python train.py --arch="unet" --weight_standardization=false --scale_shift_norm=true --init="kaiming_normal" --residual_init="zero_last" --beta1=0.85 --lr_schedule="linear" --warmup_steps=510
Rows from block 3, named by matrix and row number. Rows with one number belong to one channel. Each number is 128 + 24 x the weight over its row's rms, rounded and kept within 0 to 255. All counts start at 0. Numbers have three digits each. After the name is the row's rms in percent of the matrix's.
# convs0: first 3x3 conv (model.mid.0.convs.0.weight, 192x192x3x3), inputs 88-98, a 3x3 kernel for each
# convs1: second 3x3 conv (model.mid.0.convs.1.weight, 192x192x3x3, transposed), outputs 88-98, a 3x3 kernel for each
convs0.33 128:149124117156138129148139135144137110136141122147161144109125100141132121133138122147141138154158159154159164073151132149151141128137108142123127160130128136147141113117102122105070111111081114136143138140143161129135145151091170172105146138096117118125131124135132116119168123111159158132142117126
convs0.34 074:124117139112110113132119130101070085092073086109077077136133114116113106106097110109101109132084109144113112126097105086078078130122113120107119094105092103111098142137136168154159151145157115117099091112095074102090122106125125099119132110114120118112116124117104109109092097100091105107099097127
convs0.35 065:131122118126105108138125130066090082093076091103079081135127110124115094105101100096087132112101113138105121137104087128103091131130114118134115118114123103113115156160102175186149159169136123132101110117110094111103143122130135118119141126128125135117114123135101118118116107111117098116118103109
convs0.36 061:122130132120114128149122136100095097105087090096084088141120121101101118105099104090089111119101102141096084125087094086071081117117113116116113119105104110098111146141134153181169140136146130143115081120104079106098115112125111096125108096114131134127138126118117128116083104117103108110108104115
convs0.37 047:118136117142125135136134150120098123126100110130105119122119130099119104124110102108099095127077090146102078113089100078072094098106098106117108089094104115100109140154144176174161175182159162143152115133125092107110120142116137136140112123129147144144142141120154134131082120114112110121108104116
convs0.38 060:127135127145144133155154153147158156166153174155159150113124128115135128139140138138117126131115118134108115106120136125120134120121123147126124134112127138121129140140119174166170171174160187178172159144146140152144136149144146161147148146139153174157156150164156157141114124115114113095131123116
convs0.39 165:106114084111115125112122105139127143130130160112134139114119122140120091127108108075105095129141137099135107132128144126104112125108096201146136142118128180117116108122109095135100113075087110128129136068092139123188101066033128103102112111045133136153138122145132155139152159154137134142139187171
convs0.40 073:112123126115118125125131127098074092103079094092077096125109118097107106102086096093084106126079101126095096128100098088074083128119118111121116115103110107114099150128142156169173133134143122121118079110105092104105127110122121115131118102128139130129131124130123130132108108114121108117116107119
convs0.41 063:133126127157134139149152154150148159168150172156146156119129132127129129126129139146134118144119120139124117108117139121130144107127129142138139127127120136135121144132131165169164167160155185192181171160153153166168129150137146160139146134143158156153159160151153143131131115119125118114129119122
convs0.42 150:090118095112124088095116129114169179130081123134129169131126184149123107139178147115123116132161134113173141137114122167130121130158119161148114137119111105138155152087104116085103101132131168155125189154128166144121111145166097122126138139132121154129140148124130140147114140145158172159167144118
convs0.43 069:162138142135107118124096139093075085095100083105086082121116102146109104089081100121110145106093107140109117152108115124104086131111105100105105109105106106106109153167155194190152171154135120102092098096110115139108154132129119113104125125116109119110130137130103130117126096094106109129127117135
convs0.44 085:134119129156143146155144154162162162155162165159158152121138138124144130136141150138132125136141129143119134115137151129153155123139134147141137137124130142130141139142121169151152163159156163171165165155150163165150127161146153172147147149142156155161155150147156148133132123119126127116137128114
convs0.45 101:121099098103090092124109091122127122111116118114120128115123106110086099130121104100112136131160160138163149101119144129132131141127137147151134142111118146146118146120129134153099090103094131131108134074099122094148087067052110099093097078080126148154133116141135146148146160156165148159153163150
convs0.46 111:103112105125146106134125137161143184136162171151166176155100113145151141154159140120103137111146147141121111162129152114168122135111142167149139136129141156160177147099105119118118100109120137130150139131169159157146152099125168179145116128157154160124137140144135123117129128104149182136127120121
convs0.47 091:130127129146141136153145149163178167164176167160170169123128118132138138140149143138135120137140127131119128118147154131155166118135139158141140137142141143142145125136134163150135155153142176174169174165162183175154133157148149165150147154135161170164161158157155158144117126115128136109123129098
convs0.48 100:162142165159147137159116120106124108132128126127134115147150140109143132100088145117111161147177151181191137119200161123134116126095107093124110150138120167165137141138107138131150128144167166105132095058107095053096138143110134126150126105089113129124148108140135121120082133140107067082078074084
convs0.49 132:119116150108118133130152126141139127136133118107098107116108110104105111172107078113147135121152110071083100134099138104099155138179111122117087107103097078100100112100174131153172119126153061069106062056147153117179125112177135108165130153108136144125164145142151151154084081091123109129147110145
convs0.50 118:127124168135119147126131118139129116140131110129115118161154109132132123130114088089120125102167103092132097122154139125111155149109115092106107105115091080087079146144188146141171137151157138121148055046131106080172170144188141098140160169172143151145152154141141142148100137139099097105125091108
convs0.51 057:171139138158152141132121123140166132137164151127135127126134140139162176128153152126136146120141149141154167117109110137100121183112124135131127142134126155139134152167163162160168150152160122120125121118103100103083127146124114130116127136132136137131135129132137133116116118107116121100096079053
convs0.52 133:135144140128119147113119131138144145144107128124104158169140153174136139154132157092121148125112095138120103120111127121097132097140142137144132161130115142087141127062090117107103116063143145136121135156127143113152137154187157149143139158117120130119134141141127124125149131143150109131118093092
convs0.53 058:137152156149149150143152147132150164145138136125131116148153156149172170123161146134155168127160146132172174131098104121091096134082098105109099113112121116127131148174173169169195192178190129115110103101098103094077123144148138151147144159154118105108125113121125126118112103102101097093081083068
convs0.54 133:158149118156160132142140140087129140119123138111120097121206179158170136136142164161112129137130102160140170132110137124126119134109122095097105102078105129139132152155151163117153200129176138126127137128122100121072150134129137129125137137157116126089118120100101116091121109105088099126099110128
convs0.55 091:126141105111097093092087102128141117140115128126108110108146167154132145149161127123098115093100127110123165110105117148148152141147154146172160121150141160182153092074097110107118041110093095101153108103104085073071115129067123113097114118071084117135117131139097108140112129147138143135123129102
convs0.56 077:147135163157120156150128148141136134120136145098112139167120113114147138123152120135126154153165170130191131143154147145087137143098126111114092140122114119143109136124140099164175140142160097118136086074123087083078142134152131103155145121142112110130125118135133119120115112156113082111083060082
convs0.57 058:149139147155147153139133137141154138148146137119137139143135150139168180147160141128149141120142144129164150113104113123095109133104098101114110120123119122136135161156160155156168183170163123111109117091089094079087138140144142134136146144148108113123122115126131122114109118118107088108079080085
convs0.58 125:123134127136126118143150126139122122141135125105112115122142128108126105132142126061125122072151132069096085129133169156105133156135143095100103113107108083095106167148143152170175135136148144099101110041093140115128149142126164136126137138126155148145160150144149148143123113137131105097150111064
convs0.59 146:124146110148121136149147161131127134126133118127119113107151137106131120082132141112152109133151158112156140183147141119063122178104102106072103142142132095108106111099147079078182071100124151063117105090125148109104129111117116087160114101125136142158140136140116115124103114123119092091110107102
convs0.60 078:140143147154136167157152154133136138144150140111131164155142120118157133106146122157145165161159167140182132148139131135077125164076121130097096131123129124134118147156156136126163126135162090107142073106115107069084127124157108104147131139136132126134129140140123113118087097123102094102086055086
convs0.61 102:125101103131121117110088100138107163146140166131116132144118101124140128126123138148135122149130139144169157113076110148142142152137128163145167148158149114133144106117113124101095133116091143148104128143165125095111110102113147154151118136119123142114136135128127141141139059130119078139128061126
convs0.62 169:128144128151128121152113140129166099125148134109159135093115099076137107099141140118116161120147148132155130099125133141062136090144137143135126116139105076115122116102121114108144174107179164091081151140141120124133135148149153176137105189123131108141141129136143160130144129144133115130079152107
convs0.63 133:166150106149148145126122148138127121143120129164118160127126104131151110078093105117151107119127149139140124141109141087129113102158141152138131110115112127161152098138089139181109137161134115097083115143123110128117196156171158145167178173152097097107122122107083140117119125154148114135133113135
convs0.64 062:155146147145139144152143131122132131141144133113132122136159163138186161127154151120127144129132147123150145124089116117094122095079097093104107123110121105134126163161170164183179174195187131109109112102114093058091130141142146137139142154164093113119119133114128126135111123111098105086093094082
convs0.65 106:117134138140139118109112104142156144160151138132133121112135108084126163060093060137129137126106145146139134110090114124086133118117104128141137157153137182171158153177168101163161135177178124116113127110099101119135108115110095155129090151124117129132145134128145144124125137111123119109120122114
convs0.66 137:148142121157123085126109113130143144138120111116125091138194124138159150163120126181112124108097126164129161082105099067098109117133163084113109083116136128122123122117127151164130158149160054078101092105132119153123146155161143131122145156138137131141130144104104080100122122091127109130117144212
convs0.67 070:145138137140139141126128130134123136129123122114102129148158169127160157123152111109107138107154151096180171108129165136109113166102111114114089135120124114140144172155155154172183166178193129088108079074087082049075125135143138116146152139152119141120130128137137141132097127130119083077089062062
convs0.68 123:138130124118105109118116130154127122132107113127119121118124129113095136109059098095111146109123134136139151100111096102125122129134126123133144134138122138140123099181152170144157162179163094089111101122111112098103143171156126132114140140125135139137131142143118140129145097121112085115106117135
convs0.69 084:165148167157139148167147154112141130136147133103115134162120115135140134114153128094118140134172172114187141112186149136089118152077118121104101147131123115141129130133143093139181126105154076093144053054106113071074136148149112088159120110129135141136139125135117110109073089144106100079103068084
convs0.70 062:165148171170154173163136144132148141137141144115127120128135134150156156132147150133147165127147144144161158110100098120103108129103099122103105123131119128148141165172166176170168174182177126102117114112111104090085138142141133132141138149136104111111113119113127122114106106116110102094077073072
convs0.71 128:113123122137133116150148124135125121132129109093110106116144128117120097127139080064124131092168134087111084116122153140085120132133125122102093136111116089095084168150157168174194135135156123111112083069111139114146142128140135118143146160141143143128147145137144153140117103121142113126156106082
convs0.72 101:161143168151119165150110151142119122140137119110135103129081126132138157126108161139134135134114102155104120086083109131140170167154100127113121133170117098106100105145137158099112181141145158143095142155164131135104152150158156161137163179130124131127134144117119122115150100133109111106082084104
convs0.73 154:126140140139162134140150131083087103088100098110106116121115121107131085114121108096119138122092097135145105161179133163156140156104124104087121078106114129143119169146152178113136172132165113142145121097152127144162182153148169146170114136151109112083112122106112129124124145122138151149166138169
convs0.74 152:168160142152173168177155151096109131109131133105110108095136136127167099132139123158167177144115138174146162150121081139172132114136174110116130100109104096111128157132133179108159193157188156082102145130118118146133161168168151165196147169197092096098129127094111111091117113126124164161137127139
convs0.75 075:131138129141134116121134113124129148136125134105117112151179159122163164148157124136130154113159139112172170121126178140106107151094115122105088137107125112128130175151166150182188174183221124090095076025081084041091141125138134119139152163163131122130126117126137137138073101090072074066070046044
convs0.76 146:099138117130150111109132138143121096137114118118111103125147110099134155137129109103120100118149144059136149170141171173142129173139129099110124103128141117119101112118069150173081109158097136116098116099056153121084096131068146181093095138106150137138124131135134135122128107144114095118144098091
convs0.77 130:150156166128111149114120158118119125125126121118118113131163152152162156123118152157139193132100113143128130154122082136134125146153159119103116103099081096119110131156151149119136184152173115096075107137123122134101176163190160115168198183215138117103136136091115135103086062105090095125080097119
convs0.78 136:114115127140166148153140136117079069086087102100103111153146109108124087139133141116121151122122133125125116139107107132138123146122130107128100100108110075144112144100120165129156155094144134150134116107084114137150149096112172156191104126120121123106123129116114136129140121117129138149131134145
convs0.79 083:134099121141124123141107106144130148143146128142126110124107107160123131132144151147145169161145187159165161126092111186145156141142133106102122131135113135139125115121136114123165128147115120110110119102116113080083129129136146142114121142129117121133119129129124128119131133134136118135132108113
convs0.80 080:163157160163157155156145141126135129119126120093101120136163152138156149120147133107105128093178152087147135119159196131110138189115112116114114143126123113119114141148131149162170188152138135110109095056109101070081145163145153123147140151143151151131142133128117125113102127141125089104127068041
convs0.81 153:151138130100122110148124127139137132141144149148158144088114092091122151069126146215177163150142157160144161156157170146069080063056116124123138162140120132131128155135114151070133065072119116115156109093121124132119143127152074066064097112112147137136124147143139136135093085134101124101145113114
convs0.82 136:102143143146173137121130138119111104140108102122135098121130135149108146134092090135145109156154166118135147154141181127144139134127158127116130130116135132150125108101101102139102125126142120092111111088127114086118070094078107180145098119116146120123142118118148132122113096124114106137120120154
convs0.83 116:115121144139151144136159141143144111140126117114119108136161097123143113135126120097087148114128123120121104157153171173132152175131128084097088078105119096130118125127133127177157170148124072078108104086143145108112142108090170194172135141110129133133118117106137127121135151144121150143141132129
convs0.84 054:160140151149137157147143130132160133135144132122125117131141155137164162128148144134140154143135168129167163141103106148107104137103118097115114130144128116140127162159155152159154167178186124120122124098104101091080143134149138137135148168164110120117127126119108128104108097121119096093092076072
convs0.85 200:149119136158127138157143146130118132139129114122109098091128158104138121092136148136160154130143158128135137143126107110077095154097088110095100125134116112097087117078100094040134090067116130081098118121125131133140150075122168063135143086098131138132128134130112114115114134146120127122109140127
convs0.86 149:140109116105122129110113098149126139137117133131122139105111122102124180133124147160135118140104084143126109123123140186162146164132133106148130119130145130132159129098082130100070082067053153143154143118162131117119135129084170155114115114117111116114104105108123125117154143171144132149143146129
convs0.87 110:069119105118119128118099149144122164167171106132117117098120119126129133125120155106131099146140127122118138111133129135171138121110174132135139139129103101157162122103176109114123120121105104084126124104105100122082115128149138157132148114136126125135123138137178097111139180165123159171143144128
convs0.88 117:161134168149144152145129127111144118121126127111118126141135136110129115059086132078076127125176117136171119121205146111129147122089113127128131148107109152151100135124114137140165151133173128139169079070134102056120138142121129129162102122133136139136133131129133124107092142145095072075064061074
convs0.89 146:131131126137118129163142163121115141127124121117111091115123157093121145070099160101137115133146173125149153161140109116065099155112080122078103144145130119096104126106100096066132102076101126076088108111092139105097157118109139091126097119094144144150138127129124101126098127109098121081094110108
convs0.90 111:130132140140154147129147124132137106129142116098120103150157135139156107114096104117110121124132126120130092141173161148137163129135136096102113102109115106122086122124103157165125148188167097101134097054102118085085123134093161153128130154130147132135147115116137120108114134143116122119142131125
convs0.91 058:166154163162150153140138142135139138152130150124115129139131152130185162127151150136160156143158164156181172133088115136101111146102098108095099128118123124132127144152158160162171165183175118126112111098105114080079137119146141131137142170145110123099126138113107116115106101125115091094095074076
convs0.92 125:162127133133108132132113152165142142150124121150134141122114123159128149137134147154137173130142146161139164089087097085131099098134130119136118115141149157179142129115097140085116089101090104072128099127101090089059158152156149111085137124099148125150138145116122116120124089113097085141075120116
convs0.93 083:141123150135141133133148117140135121137118134112114107094100109107112125146109078083124154098183171077145125127095110119079140156185134109096083119121136115135134129139174149185204157154175063089105081085110163118161112100150144136190132151147106138124132140130140146148129082102138073098141059068
convs0.94 085:126136156124141161142145130146131171142119173144144160124122157134151147148172171096153136112122122130133118089119118122125099114104138130137143109133123107111145159144147150161143158147151136118099142111105112106111172172153162141130156130126116140130143156141138154138105113110119107120086079098
convs0.95 070:164133147150151133151127107125121118134119130098126138110146124122178136130122093132147166140152165163190138127134118138103143144131102122104114152131121117146140121151168120184183153167185126118115125095095116067127112122113131152186105150126119121107149125129137148122106110111102081068070069043
convs0.96 122:123116118123142125151172134142151148134136162117122143077124160048135120116133122177150159207131116183130119158119108158133173081112127105131138122134137113132138178127114130114125097097102108134142124126176143166141105103102134115118112099122117129115129130119124104124117131194153216173140195152
convs0.97 144:104117114120142089121134103127143117127147137119145117123121104154119096122093106128118115132116106144130137123122128127094162131109144142146147114153136124148123080114100102035065118106069166139143124173143134149157149126129164150119158116129162123151159147148168149166131096115129089124135102121
convs0.98 045:145147167152138151145131131121092130128111133150137118093099105104092092120122099146129134112130128112109122130139124142145116134122101147117149135126104118119143187167161169155154159135142105131123093110114119126107152154146147158149154149153073087109081088101105108104166144173147186197170145159
convs1.33 089:150140144143113138162166169115124135153177156115134141120110143119137139095111092119118122131124139129141170153169166137143126149147136101109127122136138105113105133132116094078059095083078127117090132135090135110117170159115125100118124115141122126120160171150140148147113106129158157178120119155
convs1.34 021:155155151174179177173182185118142125119130117091100094141135148142134139133131129143130109140150130129135124145127135150140141147151160095119113098116108086096097128106136114100133148141162121124139111117119123118121164136156149148171181180192119142114133141108102106091141150138151164136125135121
convs1.35 056:134145121173175139155168154167166170122152168134130142147120144140118134143121135149148131154161156131143146135120102162147118132134125119135150103125132125129123124098089133097087121118125101111107110111098103088097153136113176155130145149142136150159124138149121124126153162179148156167144158167
convs1.36 020:114119102152148133145158152133136134099116112092074083149106143146117147165126164142142080132176130097134110120094103143140133130146146106133141102137123109111111112095134124101146154161183087116151073108105097106096135124146145135160156175175131143110120131097107101086154158121140168129120131110
convs1.37 013:106113125135144133117138130136161135110136137114117117145129147149135147158149145148131115132139132107117123161137144172177175149161137097107116076093107100105133128103139141124131132127127126125141104118129122117123142105131157135141138128123127161133118130129134142148110109093106095086126119116
convs1.38 009:071103122093091112091085092139147112139164123127142124154124131158144129157150138140126135124129145116127139133106142122100140134128147111135114111135117105117119115101134135109129137140132153152145141138137127123135120085130121080122145114119153192141162199151153180160118115102116123097113113114
convs1.39 182:112116134137135120143120127149117123140118150135159154131102125123093123155126115128129094126146121102131145111145113145163106103085091138114137139125139135171164093091104110101082103096097137144133124137117122144143104120124116121099102087093152136126134134145145159154179180154150137166148165179
convs1.40 031:059065067117106094119125134153150148106115133115115115189138171170140158176157164104109062111142115066115118122085088140135102126124117123147155122151154129136126130110127127108117151137159089143175083128111102100113135120119151137122145145144123140133119133135119128112132147112140158142119142125
convs1.41 011:132144144133139138121112116112118096122116092115119109172144159132134137134136142126117118131118122123118106154154166158158165145138143090103100100109113098114127148149171151154141147134132143131162129115141115111143204159156190147138168141127089115107108127115115141141076078077077101102090110117
convs1.42 156:154125128141138121153149164076110165123135178142126115148137135126131158127116117120145142158193148157164145140140135121126120096124129096092134130134122130140099140133127117084104095089095098095091128103104117129093189174139133127133113122149102088119138156138146154113155138169169182167148142086
convs1.43 060:138146104167168118147156133138135153123131164146153142137112132132107142122113137143144136165175171147172175124111105135142119103116140118121135117119128153146122141134111140132104120102110081094102079103094089101100148154125151154124110119138136129146136130152145142133138137160144146170154178174
convs1.44 029:128121139098069095113082076147147114144163139125144161119133135139164159119148133117119147104095134106105141121130152126132148132137152125126107129139128116120137116111128120097102132110089155143140169137117130110123112106125110085087129090062131131115133146144121147173146134123160155138134146149
convs1.45 099:126138148156153133153128148155141130132138157141187148105096103085082115127120086147146121163144148112146173113116121137126093113072099148130133125131145145186163100095110129132091112078090097095097092076111112107135087107124114132102098060100163143126141125150149174140168172157138117152149163164
convs1.46 091:122134103104083136160138177154146121161154165114112110128129131184180180138126132108133136104140103132112145112121149124098114140161129128123130138138163131098109081130113103071090102114171132132110168123110101137132122138111120099100152155130142138123133150115091104102161144154196211136072117119
convs1.47 020:161170167176165165161147151097119099108112093113116094140140135128142135122130122123110115111109117114116111174153166169163168157151168078097095086101102102107095133121142141137140142136159147132147132126127136143152206171194187165178176168186089116091102111091106115091122112105117116121110121112
convs1.48 122:117127130122111144087115120094109137116135135163127145116127130128115130136116139143113093101115111126093117178175166170139125125150111098093106123147121154133140168159158149140168116168137092093116124107091166137106146145123124104118077130111114114128114132129173118146092082085082093100143100122
convs1.49 155:084095092071099105092109128170149150144101107124090098178143126180158145189166164105118108095113099071074089096093094101152160130172151144132128143094097125106090107119115125127141132149171085108146118109139104115090102114103119147141127143136154146154138112106124098091126134131140125092110080081
convs1.50 131:092092077090110094084093083176136140136082091146105115183139132193161137194167176112119081097106090066078076099105118116185150109141115137117116126083096134129128103116134126155162116134132091094167095099128134120125102125124124160146105117110152136132129094104144126131134128114128088094139113134
convs1.51 025:119100107098109141096107143101108112099130117111120116141121142140122119151129132146107108122119096080100109145130153151124174138139145107120124132151118115120127162160169155121180135165157117158154119117126148132119160146150147146157135149149120114117119122091138115105084077081067046052124076097
convs1.52 157:158163157171162145158187154139145131135120126126074109139150132118123133107119115143160137164151138155163144142136133123152139104167128122122098126117117147098111102092084084109087072123102126108121121128125150127137138121130130128123120154115137164165156133148163119143134146149166116164158091127
convs1.53 029:093089098067061104085097120120123126121127119102115118146122130148119124150131129138123103110123121086101123139135120130139138142137131128131136144150138117131133145154161143143169166162159103140150111116132130124123151139132139128136162141131114124121121126116108116131091080084092076084097080096
convs1.54 137:137118115142136129121137098133120124136129129142126174102112106062064083096114115134130109165169149152141166144122123120112094107135083113125133151143147162158188155140158122134117114138077076120120106113089131103129131137133102118114079119073118121121140130133157119162086111116122138143173119169
convs1.55 050:135119137129114130173155157170170160137148131133119133111117138115111112140106115150144150130116138124118135139158139141147116162105133119122133094114094122127123120113095143116112139122093103087070087126115092130131150159131146128115130109120147135116165163154109137117171171192099122141123147120
convs1.56 073:096105137106106151114114155132100090095094096092089113151139125166167151129154163125103062085097090076075080129169174170191176163170131120088084113115086104104122121137160153148171162158177095116170121111103171137065136161178165162161159160143122107094090093093106100118132103076096098092105105107
convs1.57 027:103087129100083125121113151120120094095100095086094095135117127150115112151143119118110097103120125087081105130107125129122136146142138123126112129139120105113114147137170163143158178169165135145152107110106124131100163146174161146155171165154106124086104120107101105118086086068080092090106093099
convs1.58 147:103102092097106088117108090136120129114095112094093120179149127185154163187162175096084074097088079061075066123124104128155137153138129106098111109090106094112121133129134147147144158151138086107165085101127117099114138143124145149127150138110121127144114115127100114131104106116107103111085090125
convs1.59 213:141159161148151178147172168117106098109094091111092097121136110123142117116112111168137130146139134135131135144186172163166167158168162101083086116108100120093101120147145139138170140156155082109135104098126138108128141157153149161164136158144129108112116098099115097112127086100109103085107099108
convs1.60 074:108125165110118152138139159121100078098093100088097117146144120155160130123136137157125110112124124107112130133179183172176170165166132127093078122120097098097111109129174137136160162164152086118150116104117149124081128159187152154157168165146135111087109102101097092122136105074099102085086097102
convs1.61 099:145145137116127126172169160122083103124100123073091093111136110139167134107103130137157153146165156158153128132150135132108130166152176133103112113141113098092096121132122104126091119135184120131138128135138074124107140155154119122143147159133108099127133147111111109076138132166142158125109126110
convs1.62 182:132140141149111117123140166128144207130100157126107121104099156107099161107133141145136116161140102152129087148142078102144108114154151111154118132122164112125087118108091108097046133116114144162130114151156124160135142126101124126078124134128147120168141130136086091083125165214152135170136130110
convs1.63 133:126136137118137132132165166125139142143167130178144113105123144110113095116104056135127183132155147129144142191155101119101145111144126121116170186136135153133136089115113094092095068124102128119131131090084127108089140170101115084112113117130141194171187177150169132146123124151159148131153138128
convs1.64 037:084091096080082112093098120130125128117113122115118133146106129155114126156129142145127106118133121092097110140124126131135131140130115132137141141147135127141149151146151144147146157160137101135149102108105129117106138130128132129123138129102122131119127120125129128155086087078093085087112097124
convs1.65 123:113109109110107137112124166102088111117137137126130135099073090092086088092077086170165152151145156139141143119127138127115137145135159138124136165161138154141118155173168145136156133150176112124121130121089137115074139152137130119127123125137109103101122134117129123110106112102103118082109099067
convs1.66 143:149142099152135114185185162111125146149151138146124144080065110072081086063077107184152143165148163171151133196118085144094122102139140122132170140144125146119116127136107137136117122153143140127097100087100090123110100127089084138120145148189115142166137141168150107085145149159117136149149100120
convs1.67 062:087089098070100107089100113124106096111092098106097132143131127173151137147150156099085064076095094079080104149162153156175140152145099111108118132121123124134155149148169157168162164168118115134194117085105147100100151151158138147138135138098111110101110100113123106159095082076083079110106088147
convs1.68 136:125133143133126127146145160129115143118123140142143138096067087075053065091066071170166160171167167170166169129120110137106101126105119152141164157159176156158149120135111115120105102105121174142115155124112105110084113141102120117099104100105133121140139143151160158140135125159148142162136131131
convs1.69 094:113124152106127153099130138119104093121097095137110122140141125148165134116138155138117090085112105106086095146182173178188162138169116107088083126115100138112135134142167129157187124163157083112155133105107159109071137160170131152159098138122136107100122092096150105139121101072087079081118091121
convs1.70 027:123106116089076122100105153097102119109118129110120106130125145136121143133118124154124095112109118089097118161161162157162147142130139113119123133138130112120120147154169138150170149163170109140160111115111138118097174162157153148145161153167103106098114112109115109100103089073100079068102078080
convs1.71 159:093081080089099070101102083133115121100068099097079120163152144176156149179174183104082070095090072073064065121112101136160126139156110107107121102083115112110128134133139146152151133158147090116157087113140105093100142138123154159133134142112116120134109098116116101127104117115114102112117084125
convs1.72 108:157164142143118129154115147131125177136108133147128103119109126132124140168141119149155142147152140134123145131130098116146133092119143139128146136134130149135108121111054096103091070100142116116100142148115098161122126120072094121118092111140131134186158131143182152116133124196168157154159171144
convs1.73 184:090079069093099075068103090149137148162137139163128133152139144146100101129105108096097069106117109100126134110114109122137114095126103126134144139129149165158161157139143138139126104117127101131155122167164144159167126129110123132113094119097115125135119126138147133152103128125110141158155161155
convs1.74 157:094093057084096065087092082154128143159109113135114153164140129139105126158162171112111085144133124101116122105117096111154101129128091135113152151108131113119154121121094112147107126139097116179203125195176129146114114137100117149117132132084131124160145107137126118167119154200144127166132129159
convs1.75 071:096090089078104098092093105131117126104095117098103132129123127164135145140151156125102071101106089083079095133144125137161139143129103124102119134113128125144147138150161161174157174167121095128183097066105143099109130142136126138121129122100131121120116104118114110146115101084099083100105094145
convs1.76 171:116115112117109110111123138131147151137170173136132132160151117160130130167117108084091109102120120105125141139130132125105133127123135092118121121148136131134121161149148167141139144140134121113112111125133132135155145137133136118119123132126119127139109138147110119125074085106059093099079097123
convs1.77 124:131144115144144115142129120168122140139110118132130127117082081084078081120108110169170167168169176141154167107126086101117119102102120165125162155119127148139140081107082113132103131121095083076136087076107102102093070114085095130118104107114176145166156129141140135141156139199124092147124127166
convs1.78 187:091094061096091089101121107159133160169158151161137139149127138134105118155126128124119110119129134105124123113113092118118109132136120143132167145159153148145144141153122134130130141150152141166151137182159133148150120138100118120109115128114125116147131135142127118129121123143121133135106113115
convs1.79 068:140127105123117091151164145109098124086112131086118116107117084109126146091106092110138123161135152152164152136123125141139114144146159131103108104108106108110099114126106123127097121084117129109129128135116108107095122128136120130147147159139131121124138134128123098104159151203164179178142098118
convs1.80 090:117104097097105093098094108100090104087070107102102129155146136180152177159192168102073050070071053057035066152169155154168130143123095080086107113110119127134138144146145146173140145158132101121173123104106166121109172167154150162134135134116094093114095081112122110140102082103105070120123102144
convs1.81 185:162165147159169164112145151109101113087108102132121138111114064113107103062088090186187196174185164178166183126123108134132154133147130112113107121100102156122135146156158162156167119131123091096140121099112193148113122143135142142140104132130143135150116128113136131141129111116109107111168133124
convs1.82 172:100094119077075118092105131135157137149190145142151128138144118149125137133115112103099098113121105116127120122108132104088143130108151108127095136160112126134112164153170154130169150137147122106106125144116135155145135137150118106137122121134124129121130152121121129118087099076099125083108132111
convs1.83 138:103112086076094097086107134159146150168152141141107089158130117164112103181122120120126103125147126089122121112122126094109132128141143120116130145145136121131103145147141139134141146152175064078127100123145109134122122134113112118112122136139135135147141149151122116111090102108107118114095112096
convs1.84 020:113110108103095131109116153141127137118113118110110123149109125141103109147112098156135115116125129088094112160162149149155170135146146126118123132130116118124128135160164154168177149180164085130139093114113124127114133142136151157149152155134135120125118108112116105133104088096077074063105058070
convs1.85 308:162163150162162150165167165111100105106093108110092106123116098123131103116102085189153158200154166178168168158174145156172138142168138104081102122096122115092114119152139121152133116146128099125123103117123131104125137153139136158140130155134127103117133099124137106134136098142150104140153110135
convs1.86 172:163161163165156164163167149117118104116148128115116138109115100113123100126119128146143158150144161153151150136146171148126142164148140113104095110132110101107114138147142145120125139134121112122116116149142106127134143156160157126134157145126138133121124158150120138153090081082079115107084089112
convs1.87 087:105147131157139131117136126126099134144144118165132129139114127139107131130137152116103150178133143131150109155143105169114125082135123089099089120145136101139104086094095062107117115112142137133137167156088154130138132119129200141098152125158075123143148073076116099077160126112114132149129153185
convs1.88 152:122110120096122119078109119111110118122089109157113133128136146139119151132142172121103060086096077106079083162181172156174160103160113099093086135119104168132137154138152127170156107148135083077143145121095189138075151146141118147132078123106106110117121092106171116140102104093113081105181110133
convs1.89 214:149150155154155163142171159102109116089094106112092110128116106142129116118105106149130131146143146145137150173174157184158153154171136080084096104105109123092117143149143152149159128162142087118119097118110122123115160154139161157148128159135108108123098101110126100129088094108083100100118109128
convs1.90 135:104093082081089093069079093122115139120097107133100104151120143139129144154117160116098067101103075091083070139130123131149153104128120109112124134124117144141124155139138160167169135156165087107119127118107157149106148152125135154140107137132105118136114107111132112110093122117106122102142135123
convs1.91 026:090095105071065110105101132126108105122113109091105117147116114148108121146118098136121093107108111080073106146150150137152146145134114116113113132143131106124140143144174154146165182174156105147170106127116145144121154161159147141144187161135112113104121120117092105141094088086087085085093074106
convs1.92 128:156180186163147144166156166132100103102117125126138133082072063073079118080096102173176192173161165176172181127115118150141113136108123156124132138134140155154130105119103130121090085109108130142109130112086096103078120154120150128096111107097133119139128140158155155141139123163141144159121142128
convs1.93 087:088077081053084081071098146129117135130102124132107092168137133192168146181164156097089080077091099060061088120133119117152136127145145128117125140114120134124092131132116130134140141152186107134150113103141133093072135129119129142125128137151121123129127120119130108083116120135132121101109079071
convs1.94 062:145095125120091101137091093126151146136140132109123142121140175140154185172161170115121116107111085095099097099114122076116160110123155137122106128121109094126133140100096142109108151113097120160136119148144107146167145124125129121122141130113135151135151143130117150158090109121114098118115137134
convs1.95 064:120105082101090123111119142123131173146165139140120120131116144145129151134129142146113089118113104109093106179163128146127161134150149105111137144162114135118110142145149119120182148185185069117151090117100133119076133130101105093134106140146140139152156158113148103109087073077094117061102079075
convs1.96 130:114124096142137104139142090117114144091093119079112166127148134102143122062154151137112111158117112149117103144144125171183111187186107126123134112100131099102150132152134164185143153158106127121163129149167148129143145145122156154127168137090108104138093091134093103176119081095100068108106078134
convs1.97 150:147162146157142130161129137112094099095102117112121110133138151125160170146145147170147155150125139148123149116129133142135129144142158110085087089083111085100080118113115128124106122123130110095054093077048053079078113114130131112110117114131159150136141146132142137104136129114121125113118122081
convs1.98 011:153134157150133149142139146094096067113110102110144145128105116143126109124130125164150132158144133141127116153103141168142153154138142110144129123150142122145145202170164177156142162135134174178173142127143139132156196166173176142131188132106070106100107138144109150162074071077109095110108110122